config = dict(
    model='multi-label audio tagger',
    n_mels=80,
    spec_augment=True,
    mlp_ratio=2.67,
    layer_scale_init=0.01,
    subsampling=4,
    init='trunc_normal_002',
    orthogonalizer='newton_schulz_5',
    max_steps=6500,
)
Rows from block 2 of a small multi-label audio tagger, named by matrix and row number. Rows with one number belong to one neuron. Each number is 500 + 25 x the weight over its row's rms, rounded and kept within 0 to 999. All counts start at 0. Numbers have three digits each.
After each neuron's rows are labels from the 100 clips, of 14976, where the neuron reaches its largest size: "responds to" is what is common among them. Only what is clearly more common there than usual is listed. The data: short read English sentences (LibriTTS-R).
# gate: first MLP gate (model.blocks.2.ff1.gate.weight, 512x192), inputs 0-95
# fc1: first MLP up (model.blocks.2.ff1.fc1.weight, 512x192), inputs 0-95
# fc2: first MLP down (model.blocks.2.ff1.fc2.weight, 192x512, transposed), outputs 0-95

gate.324:474458460541455467496505493473505491477447531471499506487476486490530515524511469505516434465530504484481488485521479480462505525520512516484497518492492503498492497479496563534490482536510505489518519468502550506520502489530509515470467495468461512526479522534503519486463500493509492516
fc1.324:502534471483549547507459519519481499506504495508512506500490470485509479518525488451521480495464501519519494526522454453471480465489454487491505466488505529457518495495509493528496489501496536513480476489411501509471531496497507520508525472544475470499490521513454501477482533509500544449
fc2.324:461509491463504469492501543504498486492494499479497508516486498526514466441524495470493474492497489522497520434489514504486464480476539505549511481518493567486527500493490492513501534526483526495496469503535498506491466516506491548495505511493481521542462511476510516500503485533489482509
responds to: the word "all"

gate.189:469526522476493488481480503473544443472513525523514483495523507430511490503490503515503502430515511449475464519506472479507540514486470550465484467500492523479459508478528499498503502497467533511488451502495477527495485504513518469510491526515526486456476505505511526488481491514484481502
fc1.189:485533483457469471497518501494513445439514537531503500511490563515465531529470508516499506493510483487491468535508484547510539538503463548502495482498495506519469489526491482492487481484518453515461485483486481496537522495468531511502503507516520486483522487571510521528502481534521487518
fc2.189:473491536470513480495502540470543503494488520506526502491508473475501485503470492533517462457501492517526498493515497475493505458492451505502480509518486518517491458482508600527501490519464487462478529518544518485511541544495536508480504512450468466494508477516457486505544494483481448487
responds to: the word "i"; the word "my"

gate.104:487497508489538554459493454496508523514499520490484535468459496503436438474508471542520493456494493509505464466483492512480492510501457515489492457490468485509485473508482488534552445528508477520528504484491496482474543498486471502516492539551504484522522530463472514521499533510530500499
fc1.104:519493544490521543488517490514455491496499498476486528486451505487448502466469497487500485461498487497503502503478515497468471492476474497483518483499468492518479502480480478546498476538519503508525510499467481511520531519489457493548490504473517439453522524486481490527456562508507515486
fc2.104:519511481490509482504475522510508480526485541528553494487534497533557469499498515504499537497503495498521498512531499494451515515511543503464511534460485498521545520488513532485510509502508515495507476525500482506526503459533535508473503502442500511504521522503445453497533510598488522515
responds to: the word "be"; the word "to"

gate.316:513501508474488509461481474462521499509488453459528490546471474467484560526473483455493550474515472496508484464509517522510508500485524509450531489486457547531500436519502485509558485510500494505489499518481473519505513519499477493499494485503544504494510453505517469517536573522517482510
fc1.316:535483464498481501463488484473516501497467492434498485553455494459470521538489490485489532488525502494496480462469536507511494500473542508491480541488508525490508459495508516528543510494501488503496507517481485517483528532491467492511496519465532521510504496502523508559527535520516478518
fc2.316:499507492497523529480521475511521526482482467470532508533517508513477488497492492517509544526459514514506469467510502545502503462487522546464448547536464534509537513505495503472504505479504546534522457476493502465470496490489490505457492487494513495468467501521482522544518498476467466503
responds to: the word "and"

gate.472:481471503458486516577490500503520481490479475519519475506472458470511531519508482531489497483498479472513511481507468489512527492503469474528482521508519497531500481519462498490465501520519491487531466496459475502482505486513523521443501499475477497546464512489514483480581505485454515477
fc1.472:529551507497523511467505510525482491521516496527526495534493519536492491508490486519532487542463474513493499495539513543455482491507515509506518522476512499548499495492529475477532526479463503500530529532546510463484503525511514462511480482480514426476523529440508487480525490544492505460
fc2.472:489505500576501511458474524516483528495533526471494465491510493500497490516500497529515470496475517511514534469480535501486511556503509510537498512527508498481486472488520509501497468479466479562520459523519559499522450502499491500531478519543483492458499516555506515530486449455492512462
responds to: the word "be"

gate.218:472527534451468493468514499511544498507482455492499518536498495500475528491512495498450474458495471497500488476506538467486485531519516465463500553495526522499470534493478478527503500506473493464490491491546480494505520537481481518449454487485496525511482492494504502485482546539527467517
fc1.218:504507469538521537510508530480469483489496516497504533449493497498516487493482524477550584513497514534491516465507453487526500432505499508542518449496487485440463505534524491521473524504515538503529489508468468488474499484509508530523517476512488475476505481495478489509493445478525526491
fc2.218:517489462512488501507451495472548525507503488534499531476472514502507489475503472531519497480479496471498476510490507452509507449460534487550494510494461520514537493458510469491501504523449470518457531500488466502539536500462464495453482505550466506491473511514520475503488529504512473463
responds to: the word "all"

gate.482:533447485512445496477526490490522512520508515489470530496518498467508515535543506483500493507503484541536498496489539494502506473493553520472505468537464505501513484481498472530521491513496483514489497515492542545537473518488535484486462500483480546505519472454513478496474495510497554527
fc1.482:491444522476499486499516477508512501471497506506466493500504488487513522525527556497493501485521497507502483501485535474460546460499480502507533478499485504525524477490539493525537519489505518503510505528468517535522480476524494511515484492454503515475503522486500496500527514496486507496
fc2.482:482475515523509570502469525485520476522487491478478530534497508559500468511494538523572512489541497509511482496509516539474504488518447518469504467459504490520529494473468537474490492500475542509539539518499507505500534503437482492523529494534512458532516496515542505508486484494491503511
responds to: voice: male

gate.470:524493500502506499517485492512533496506528515503537533483503523548558508484495501488491470515457479513569463470517476530493507449451477491522475511426470483489484477552494537539488511540508533500520542526531531469509491473482503467520532503546497517526515465475504515464486441469464460512
fc1.470:568474466477515484538532513507523483519509485503565518512511562498498516472499503489477469516459461523507457498481469540495484462446437499494491462497515516527494508517526505513502526464500456492535513538507537474547512487508499504528511502522545540499510528481496490493554467495494474492
fc2.470:505525442520480500477496518543528512514458505470520442518521494488465528516478512497474525507516502494495565506497515464496504509498513471502533494490518499486507483467505511499483498504504486497462502504487480531513508489479493494501529506527468513516492470514472528513516556496520544487
responds to: the word "i"; the word "was"

gate.354:501504536533517507473477517530502489487490513501468496486535481529457485485438492488556499508499484519537454509486492533470474465464458534486487511472502432513501508477452545481522497465481471519490519530494512459500547481510513504517496512504512533511479537501470511479504475500483477464
fc1.354:485504467481500528495486464492484482532504561520506454508468510495518473556553515489470485546532511554482485490503488504483483518530515484505528483506511496476518518507481464513487450480499570510503475490467500501514451530491560492499492513459473464498469484517485525545521514496486501511
fc2.354:478533488513439494477500508503500491515508514497483490528470496506484481527507536493487443493499453452508478485589506518498543514538498481523461503489505527505509511535477503487459493500470529502511539499485525498468507491506489466488467503516495533463511501517569508512490520510481513499
responds to: the word "his"; the word "he"

gate.90:508522525504500441533455508496496497530483498508469509488472500439478504457470472533482514509468507521487478519511462484461492567475506512503457446530490545504478505505509503498470521473477525505472536460527485494503515481494499498487494490486453558493491511530505525547535478499488479517
fc1.90:493456490494482517475542493509512490474502516492520502515543490541474493519528514493473482494526523486536502470509530519530482460534499499515533539489471475472506508477489475517562446513529494508547475520500551485457515523515496467495504478497543435515479494464516472440468504467519519486
fc2.90:509506492532519497542494487542469534503534511510513496512510516483530534510508517482522505536520497541480500461472527505514545508495536534525460516500486506505524493559507479491471459476476498541504497510527431516488522528541522522515494485498480475479505531470492519523495508474507507502
responds to: voice: male; the word "my"

gate.384:494473460518496500487448512473530505490499520527501524529495442519472500458563507495469461484478525504525506454499469458487520481519453521502503514496535510551507524512487501527514459517497505496496472540507511496482539480486488539454493483466521512520467510481467479496496447470501446497
fc1.384:522532480505479515546534497516456471515491494493482515503496506517493491529479492497523490525525448483482511533508489503495494540469513496481513498514446418502531503545492459531482481509473464519458487474466527491511469548500530500486471483528520536533493548475551517482491523483558498461
fc2.384:518441490520539515490478510470446464505494466471513523515551523460507497557540516515524498524473475517476507480529509519481505503501502501469490460501501526503506499540535505499524487491487507491514528536508498501475503504506517512512485462482524475468502469501506504509490532566497485513
responds to: the word "was"

gate.506:456506497488478481471473480543539486466539535487477530478468471510464495527480508539518489486472520439493449504499470512474525506524468484507516493464479510518491524520535511477482489511494502496489501472537528486499499485483498506490503515556545467494477464542520545497492481466517510529
fc1.506:490530476465507479500466476508491522500498512494528491496460513509472540523448470508546518497465493452498501513526524460494536545493520473494482518480455492496479532494495491501476451504495504505512513487530516470498488509445490497538474530514519521483472464535492511533497465504527536513
fc2.506:478509525471538493514485521475462526459498494508494504475508517530469465467468544510487472487491539515541511468514484508462552524448529480503467510475521501521449534526450507539524526521520494455494523452523473509486474510514509474473468553487503521483483508455499508487501515479479489473
responds to: the word "i"

gate.209:467500472544493474504500506505540521470446477499496533528491492468473470502506478489491498468470520510496478535520545463482474509495502501498454513477446492478498518509511514513523531478460507479499499501510534529511473537474444504497513505446517503444516494503504492473549543523529525505
fc1.209:482479469533465496490471466520522511486458503472498547516494502454498477484496522491480495465441503513498478493511503484489496460509508489515463513511479535488490506504502522501512522508467481490535504464492583535509493559504443519499531507475520532472530495507505495510543527508498510506
fc2.209:439467524478526530512502494504522480462477476496506491492516537548522524494517503462520487524481503506507460515491482569508503510468485498523528502510539502506486499539502496563521504489500486540535521506516491523518464489486452510509493517509496487498501486527500511566500503505496496503
responds to: the word "i"

gate.487:506523502503508482487505488516531529474461481476459473488477433478501555492501501450498474519524502474476547492471526505504477539511499532498487511521518491493522458518511508502509528554502530493531442523499492542470475498528497501465520490502492492467518504475459542516489533496445508501
fc1.487:480507471502515516472479511536468511508490498509541522539523528502508476512476518510540520482529484545460485515536509514496487484471508465512530473483500493478522530512489492483498506493512505486502508466515500470523524454533507495549517488470526518466493496536509433477497455504532476501
fc2.487:493463452536492490491496525519471502496520474506488525488485465528494496524509441534493509477488496511541497499475514486528531453524489487543508523542492501550478516481532500535506467522533483442504509488500487492475507531519474519475471484488496500483502473527513469514514515496533482481
responds to: the word "you"

gate.335:508493550507555505502462498492536435494530505466525497479495509525526510485488457483457465509525495506452471500498519527530543518548498495508509507479491508528485481498508516477485484512524532586481469523512465500511488491504497506497480528531492560499496509455540507508472523502500493469
fc1.335:531454530517529477499459496491544468503522489489489504497491499545531508486486449472466462511501520517465470493531514522525541525517500483473470519490522516522510483511493504504480459488520531537489500514505461491523527468499486496535475516507500564511545497433534506519477534527497502495
fc2.335:495501502551479520513489476497493517522514496518513497455510498487515490553585460514507467521541481500518486509533520501510477475465483572552466522527533547489509508482533499485525528483496503513532522520523492530469503462511490461475525462533476534466470511466530528489477482501484516476
responds to: the word "him"

gate.150:487502534502500453523448470511507469483493446472524525530487515485491459546509486471424498576487482482552475501527515485530477500511510498478467477468510525458490479540500503501510518526496527492526503502499529485517473512505451469510515492476493531502468463485487472453480507493470482485
fc1.150:502510508547486498488520477486488577526498516495445462496503500506499463475493517517526487486530498468498537524517485520512491492454454535482483546465436491485484511521484508516493500534499488515509459469542495495518474462488527510471539502480507439481465494490544504489512542494509473489
fc2.150:483504519540488508503484528485481470471509483502511549496473538509507493507462537478526494504543487510492532482474554500553472533519494462515515523502471523534484498499476526498533484474519530491528490488517528476516509527503505508493445471478506440526493499491549490543470483523477488498
responds to: the word "was"

gate.358:518474545479512497522502495519481509509505506485511511460497443490472523509477498490523532495456506504526512528484477490481466509520480484505483480548509485520514503508535554461502439506495495560525512478493515529532479516505492518489506488494498524507454453513517493475486464504497475497
fc1.358:536514567495528507438505495534491535468478495466503554482494511474466545528489499537528482505514497475505472472469498502439482493520479447499475458487514527503501514499526547515465538494486495481499506477526480492504544522507515492542506515477486486469515523518442505528483501519506506500
fc2.358:512487466542469530507493478489513518477476483507455475508488548506468501466464497537470495521483543528479536529539482500533491487502521435479485501504482464499516500472509499484521495496481474507485459539519501488513520521461490504478522542517502484511487482498499519470531469461494495492
responds to: the word "his"

gate.264:530476498515506495515511493531519523505467515518499508500504479503428486504502499508482487487519534500525479491500477479516500496506476540513473472485501482513470470496555465468531529531520502475458498500495528499448535547539493474483492477533505536499508557500526463443482477518483482528
fc1.264:539513484503452531492532475513524514493492496526479499525539499506422492484491509530483488474518514498533447487479445477471460463518467536473485505512505456536495484491493467513503457528510485495492498513474496507473539520542482499485486499473514526500490545497519484473481506509497509520
fc2.264:509505502567516492504505522480515484508530493534473480528524505520494500462500505516489490505465560529479530483449544513463486490471518504515439473496502468520512486508508480482498524561510481495460473473522497517508509501524506493471528552511517520491462506487503478481478482563557457491
responds to: the word "a"

gate.391:544484473513488518494485510486498541498481530541517511496498481488504496502486523514510484500538506478486511442505522503504452498542493498478495529550541506527466505508503476482483507466467523489465473537510510492458533476493519528536503481494525489498511511489544540454486519509457530477
fc1.391:503505512472509526513546485478501516485501525517465529498502470519494474502468491505457456529530523522525498494541526507479481531542525497484513492452539550498514456534525475493479512522497527530537494480471526498501517517470452494520526502525482525530485486500517520505506452509507476493
fc2.391:536502480524532478526464489488502477492499517478484505460514511498509484523476511520452477501529514494510508517527527516483494472463533523481500535462472491537460480487499521551514444525512444442491516528543507559495504505488482476524532517466509483478483545515491468452487477512462517494
responds to: the word "you"

gate.202:490489491540525494477486522452426497497498519497485513510492520430491513511473486477519516458494444530421480502507506481504480485527496519523518436464503500527478485465483513511491518500507525516510505484512501532480522507497479475497491554479494466455483504491486509486485506507518510568
fc1.202:501509522500462463512458471475499468537443493478539480482530528498506477474485495523469477462511515512461485499471507498500545504528481469468514478542485487550499490487489507513521465531515477504476515465497495513546532501492458553476511523467488507481543479506514503525484550503500528485
fc2.202:487510511512528511503494513441449472505525521524486494536525486468497492540503536501478498517499528517500430513485512468494496563473496493504553527476506519544487458497509525493491514517519483542549503493486497461502527502503490513458504522503484490477466517493483553486517493499475532488
responds to: the word "they"

gate.426:450477539446479511555521459486487497499513505478521530503472499526493493479523492493481512512505515500512487565553536507503537474498452563454495490503498483500516538512474507537508512521495456492515530519508513493506517509507484504498459513510483524514534527523543518513550472505519525486
fc1.426:464529522447552517473492484547455518475474510491469505476442473537489505497506459476508524487472483507509514507528501532532539497520526526503463539497489497524487518458499510518483490499521507472498437496501527501511522520485487468477532479513497465501482477484563481490507487478521515557
fc2.426:492518525496473544508551474500491483492499470524503487521507509512476535527491502468481549549470476506506520502431494466520505496485467467505490566512499543500500467471500495488482450506477527543532479512500425513503533485499516565483478512529499494522541457466456506501470477470536498516
responds to: voice: male

gate.245:473520503509452504461487457537488476535499527461517476493477493493480478468550502481523475489498521480465539503468508431479489532446510514526491485495480528523470524474506445516491480544545501489492533538475444483470448514508454538528515524484509483544492508471505478501455517535498518493
fc1.245:460475503470481529497462466569512497503471523463512452486468530479495491518506501463549466535514523501461519513525513448487502511464504489550502499466503555504469455472481487496512501516512537477500502540495506497486469514493498561539488499473504471499468526514476529525499505524501510463
fc2.245:498479492467493438525458492520507509504495498473538511548483474475526541466522464535540515511489506527500493539476493452515521487485504522497511439453473482516471500541508508468523460494517463520463500511483470492496530521501495480544524485496436483461487522499559493463499483480497506501
responds to: the word "him"

gate.297:498457476455519485492503493465482512517476481495529491472491535494509517505443519492532502501506519503512556493509494501489502435502518511501539540484523490464500479498513584519487510478510518505477519483508511487513510487511513458498512512525512481502494487485499485482491511496511508507
fc1.297:529489501482505495459482486479502541528498464459513510534502524487525503466471517503524523532523482486507530505525485521501566510465518497519537505498490482466514463498469523518486533485471487514515510490464521507549447442504494522466503508505493510572480475491542475512488514497480510527
fc2.297:466523506459495510535461503510544500490488481473493493515533459503474514519496525459552466513459465467479470497495468447478480488508525489512496472516482510511444539475529505510518495522514551509516503535526522493481477486519487488511514519495502534467594540475516466537517494478527515491
responds to: the word "you"

gate.491:535486506464446485484500479504497542470482498496480515494488471498463487523529493457527497498478481511498522487481506492492471480510484488503513425522500498479443473471521532455478512494503477503541529534548494507495478470470514471509489540485523496461494515479477480495449490501501497491
fc1.491:559478528485482496475510494503480545477479496481524517504460529485492513512500480479531516477488490511515504490498563502500489466492496503502519456529537478523471484453528569471478462489525460485462506485517477480544515444476464475507487510493501480490475522460470487486456498466502493497
fc2.491:476522496489525444503481499543530450502512518491437531531494495505507490516469558542520467490522501531456496486509479457468484502514502492502496478478504521501489505484525491485517532510488489513481531492513550499464493500510514501507544533524510468555464487478540476496470514476509458511
responds to: the word "his"

gate.419:516516503518512460463483500507498478450493543476520491514491478544497498510469537455458471480527494495495482506535479479527512518513497451454496479494517569544472512509568480484536511473477514513514522447508483488520520512483520481521535496472479500418497482497490482515497510506500479508
fc1.419:480506517492446489498524500518462528523524468496493512498512531502499505490563520542478514506509495471521485460461465509542547487470514514537536520506504490438510476464456512519451520478490484499526494509495504501500504503546456496545476475530496479509485541515516486471517503488490492502
fc2.419:527493495515457504506484460484480438487503490507461488499473507495497503465546507459509525523521533503495517496479543532529469494478491512520518514513481513510515519519493518438452530483495485491495527514467567531520460516485509536512483488481515506550503541516485508466493550512483522513
responds to: the word "they"

gate.171:499496497498507491482521498496494488525542443502489493497491484531487511490496494488469496494454479523545536488484488458468433509457478507498467480504498501512507468493547439542517529514538451499486544482518489552502563484495483483480482564509502495479523495527470505525448513531478518494
fc1.171:507498488487495494522529492511523508533501484489470511507523495520509460481504532487484437500510493529476523477476496485521471498497518530510496426551493527502475480502540466476505506495507544475528473470483518487499562513507526507500488472498515525462521472480500474540498509502514520525
fc2.171:496506512483499466532512518497518525490482520510470511467532486443494500504514476518496464488480511460488506518517499514492462521481522515533475494489496510525475490504525510437510525483509474486503485577522523502498486477460504560486491524496487490471505494514503500492494499507535503472
responds to: voice: female

gate.336:499532484492454473533488484506483473485489503523535465528569468507484494519509462447499512500501501470512515490489521487458489515472476531473520477505461477500491530501575504518493465522504497455510513473498487508520502469506494465495486475470487516470498522473547485518506496516495538486
fc1.336:474493520487490505495485515463550511524521530493491520483492494546503529530475525490488510494497533492531493513462529507489481523447455503516498555467496487523526505532442495495487529494501485493519490537518496508513509458465483568475527482521508489477520477498468563536527519520543504519
fc2.336:487475497498483508538491523481516505495488473512494478504517490505516464477487517528509498502493547526499481491517479511507529488470488461513474475525514488528515472523502521496501474530500486511457529508546506472543497499518522542458507468524529562516519482539503525514517502486528517532
responds to: voice: male; the word "to"

gate.322:512503493477479474500491521511502514454482525507507516483539507487467507501532506488474460472451498494499495525515527469500478488489469487483528456531530516476513484469503522500461550506501510495515505512487502444521532474512491505506499539461513580469514533530496494485542498512497474548
fc1.322:458541493487510501508525487486476525544526471472503521510493537512498503534502527498541510492561517507463474527551495512501458507513496541491481488501540493566482523512490529541507481431508522490502505496544526572520522547506510492494511494522495493493509538494506447517484495511533525488
fc2.322:530494513474500485467495445456497520491484435493526512503500485474456509530501499529500528503512497506504501531536505522555494504540502551520487492504477507457483494471490461503499501528442494488513490507483498471498489516539505462514492535491558471512441515501502484526499506488507549492
responds to: the word "was"; the word "he"

gate.3:458513493500494453503529481477481487505518460466505475450471484530501484498527466434470473508511488551534504500476502522510484502514434499492488481519491510478492529509480512540543481498471486489475535532518491468498487538487489539516508505482549535465533461504497480461497526499524498507
fc1.3:522507489509475549488522528513527500515496504518533519517502499510486512509488506576505511497506487461467499503476503456497504467505550499487486510507497476531480484484536458471499515475520521517513495478509491545475497478526491460475505503511475492545468541510483507538471466486518490498
fc2.3:526489488477496509488449520488527486442494533457502480526547502505503525483502433520507469503500519487527519504443512480480483480549530521514515472492480553462485522501494475557510450484543536522495506465502507484489484522489521517491447512519481540493519483470516491520529516502495490492
responds to: the word "you"; the word "and"

gate.374:489538477491473517465483537483539505508490491538508506528505523532522545493492535487426516458493491492456520482498507497506489458513492513506502524517481477503531492483439504523500574509492469497537524525498507461491507498467481503457461452499512540495516534503519495529511509487522491514
fc1.374:481513519486475524486506528473497443535540500515499487507495532507488538512527554483512518510466509468504499490513541541495524468521472485501486479480515503487493500528490470516508543504505514535490485465475479467453466516490469487450470495508486492537537560529557501526511539538496451484
fc2.374:509538467526494491467502513505473496470442499498502500509503538531524544512493495493468530543495524469570506469509487420490488491520526494496514504504483489515542510481558525498470515529518486555533513527555528468508519506495518486486490499477490501477483499492518496511492510496498511517
responds to: the word "and"

gate.210:474498535528537511493468481502498509475498537522502527481497495502486513464456496461526511500477493511512531516486524498530510517491482480521554465496478546521490543516455490528524518520484454534474479469520529509484457507470513518504473526480479539499501517491508429538464475508505549479
fc1.210:508493485497536476475513518493473533521509525525471479525491475494486497523511479535476519541509508472520451558474516513462470480461518488470434511507521446545502517491543496497506487452511543482539524480532515488550500472496526489517496468500503467524471510522501502462464505493491485482
fc2.210:500535467520512518521497457490521444470459543497483487499486463500489462530485456484550519526497527525480529520480522466485486496518515508503515543451527473494529512489476448496544490440484525481483501453471511502497507481528555489490487530500484486512534466474525514470507521478484484521
responds to: the word "and"

gate.290:507494478464510455477501499511477493491450480467532478493518498485546490511492496471483500516524523476497485493491518479480463477498478519515526455514499521533508495516559530507472455476531498458452493530516519509472533526514468552516513500504529543451491494478533486458518537513488464517
fc1.290:470557492517532527474522532466530509510519490505504489513503457485479486508513475503501534471508493463546494475506512529472496482515517474460515494491504520485479500498487435495502490544473552544478476509490462509491509479471486474501462557537476479487506477526474506502447504480489494488
fc2.290:508501507491432476470573520489465517517494449512500492492519478508470490476520497490480563514545507508478549484507509518541467488514505505500516504500504484514504503530527495496479451492531485489482533522492477456489446502513510506479526508514491505493468480493464477533550528477508469464
responds to: the word "i"

gate.138:521487580550487487506495543477460528508457458527465471515506498470544484511464447474504486485508492471510487488488490478495513477481510525495538452491501473495493508484476515481539515521526515518508514494490465518465539511498495499541494509467517519516484457437487465507546457481484477460
fc1.138:479545438459490498532536511507502508482525511452514505480521501510503492505525511519470528515494478544468516499533508491482510536522474496501439518528506545478502474499462557502494503494477507452483463470494465487492494522465516454508508504537486487501495535545513464475486548470465513499
fc2.138:520475454531485498490492504446502527483488482474498518462469519498532509497472516524503560507497500499499501492523486481460506509525471470483521493489512500530466504517488521540477521510504515506477478484503548478511463480432523467463500499531473509511474496500508522495505501462475518509
responds to: the word "was"; the word "a"

gate.51:496497503454480542541513474481526514536494470470484513529477494503518482527511537494507503492503475459438542470507463488477502519498473480517468459506471528500543522499474487502535499485521509526490501523502479502527495519449498532515473512473513528496464461471500442510511508518451516461
fc1.51:533503500523518479507561542494517483490504508551562497511521504496487531509503492488504483512507493479556510494492488516567489509501516529442440526508510478479473474483520489524491513501527495516489528489503497491487547451529489507500493503510508493501527500544529513486511539487499508464
fc2.51:490496513484535426462547475466460473505523511488491515482458481514458532481487516493511488472505502513499475511481500505496482504524508522494464558489523464493486494474483473517503470496463484449477448542488541456502478483521482556513508494464510485533509503513483508480512578532471536486
responds to: the word "very"

gate.21:520458481496546514505516500485541482511472493501514484446467495484458481494500479500514520531499540466512451477514539522496501505436512505480516471508489525497452460482495469489497515470470495536479505524477488503495519490492493496530489480453534525479465496536505523556507521471535486516
fc1.21:499465440506532512495488491507522484481475473513482489496467522505453516456491482502503527459504537477490517513542477464526502507516503517455497475501507532531513442525478537524513511490464468474499504504524516476560484516495485499559492466519509492453489514526503530496500554461477485556
fc2.21:509500513496474532553494499462509490484484420507465489501478498531485490539536536518498480498480459505493465469514541530489478517501493513480510492547512543474520476502521516518534505515527534524489542482463490494500529523503491478489493495451545443523525450531496532460531489507501548573
responds to: the word "and"

gate.466:512454518455499503453493473495498513469445481482476504479485518486496483548461471521526523499465525453522479530483501505540515530501505508494507502505502494492473496493505513485529516469508478525480501525502539498534507519492503544499466468527510512493454542521515481522484495523550503513
fc1.466:475498525519472479509505511456544499486508510507501487512477537508497474470507484546523475496494545524487522525531530499532498503514513531463581461537492520545509483514494506542508504481461515548486472514445466473504498496549496518523462540524499544498574477508480535483501496524473530489
fc2.466:575531519481477499510484526453509509460454497486516510540530483518486486509513505473529452505497517521497498465490468523543492528525513506458522493496514516518514556523560522446487510536461477523474531494475500525451529509487501524545500505520492505516577491516525487470474495501513447478
responds to: the word "a"

gate.78:457483553516471490516535501521527513502498504486489514494485522491474467503526513509508509437475487500472478488497484468517484496507482527467515504534469529508481503468487530503554556475523494486574483539503480469502482485486509511514501515539500518501497519506505512550444493456516491434
fc1.78:531498464494455499521469500490465501505509509493538521514482521524501536537457525467477521511459493499500473522534496547499481465466496505518499505538498493503543567508513463527505492507486521508479503441446496513499552535525508488489482455511483480512496514496499477456503513538517525552
fc2.78:539515492486501493503499481513463469489511470490510506526475505539460478512493526480487490478553545497495529541523540478521500463461509522455528553462530453468514488522505497490525522509489527487478510462534493500491494480544502528544508533522494503510503520508489524545533534480524520509
responds to: the word "him"

gate.351:475488556453514514493525508500493476468472488537528514476519436510508469469503470479491489507459528491518491473517531467502498503520505476482511494492491453559517522485494506543519493520544486483522469492509490472523488498517496502498485500505516510510496478490498487409500463541469506492
fc1.351:524524529523504496501491536494537541474518535549498553475524480520530503476483500514485454488566490470514504494481465474467494515445466493463531495523480487493461512499501496532414526471520482499484496461487492501541456496472548511521530513464488489528518472480509523523543486524492526490
fc2.351:465503447507495480498534514506501495501493500503529472507519530516460526491470511485494487469463531511542447557515476514524497540522464492487488534497479505523516520521494524540509505490536495521547510502525480518489499485477548612507510435506521480493483503496530503529479498498472519522
responds to: the word "be"; the word "to"

gate.130:535459475510511500532497500469481516496541508529490501524432523487509476450479548517513530503500545516532506505528522476534504507542514471516479471478494484529462514534447502464513514534476509474475465473508543444486493512523446505492490480480455476506504486521507533534455462527489437490
fc1.130:533494549551544488481510498508477459532468497460437517517491508488524507523484539523513508528455456525475500559510483518529484462544521460533514484486501513510472543519528521492508496467507540500486505511484524479481486483516485516538484507513493521513435474532508530493511488480535512473
fc2.130:534477533485503528536523497510509504511510509508523553551445491507517501495527490452499517521485548498493502487510502505507506531534498498512497486482492447498525499462528521495503503495497466532491497469562531541522460498482448486444489452508497480511493522507540525518541455457486499509
responds to: voice: female

gate.334:485486461502512487493457528515519459504536462540549515543457514506485460500509486502539521527430497515478507522453502506479469502545496512516529492498494542486504470470485514523526468493533515526517510504533496544506503513507457471494525461504469469465459480487477469515523489483503510547
fc1.334:462491501529547495554532488460496538492468494506467508515486515539532505511506522463491461482515478493506457522529518461516511507470530504508498494525506505499511461544487519500500521525490482462517455509494494513505535540480494496508494534531483565461552529471510518483471514520500531496
fc2.334:494473457461479468496444520463488487523532518466503492512519502494533516477529523537483507473509548483514533494490524518482509506482550501513470520536495493467518504495399502475506529495512534524517483490531494513460534506485462498522525522565525459493478480491510499539525502489512486482
responds to: voice: male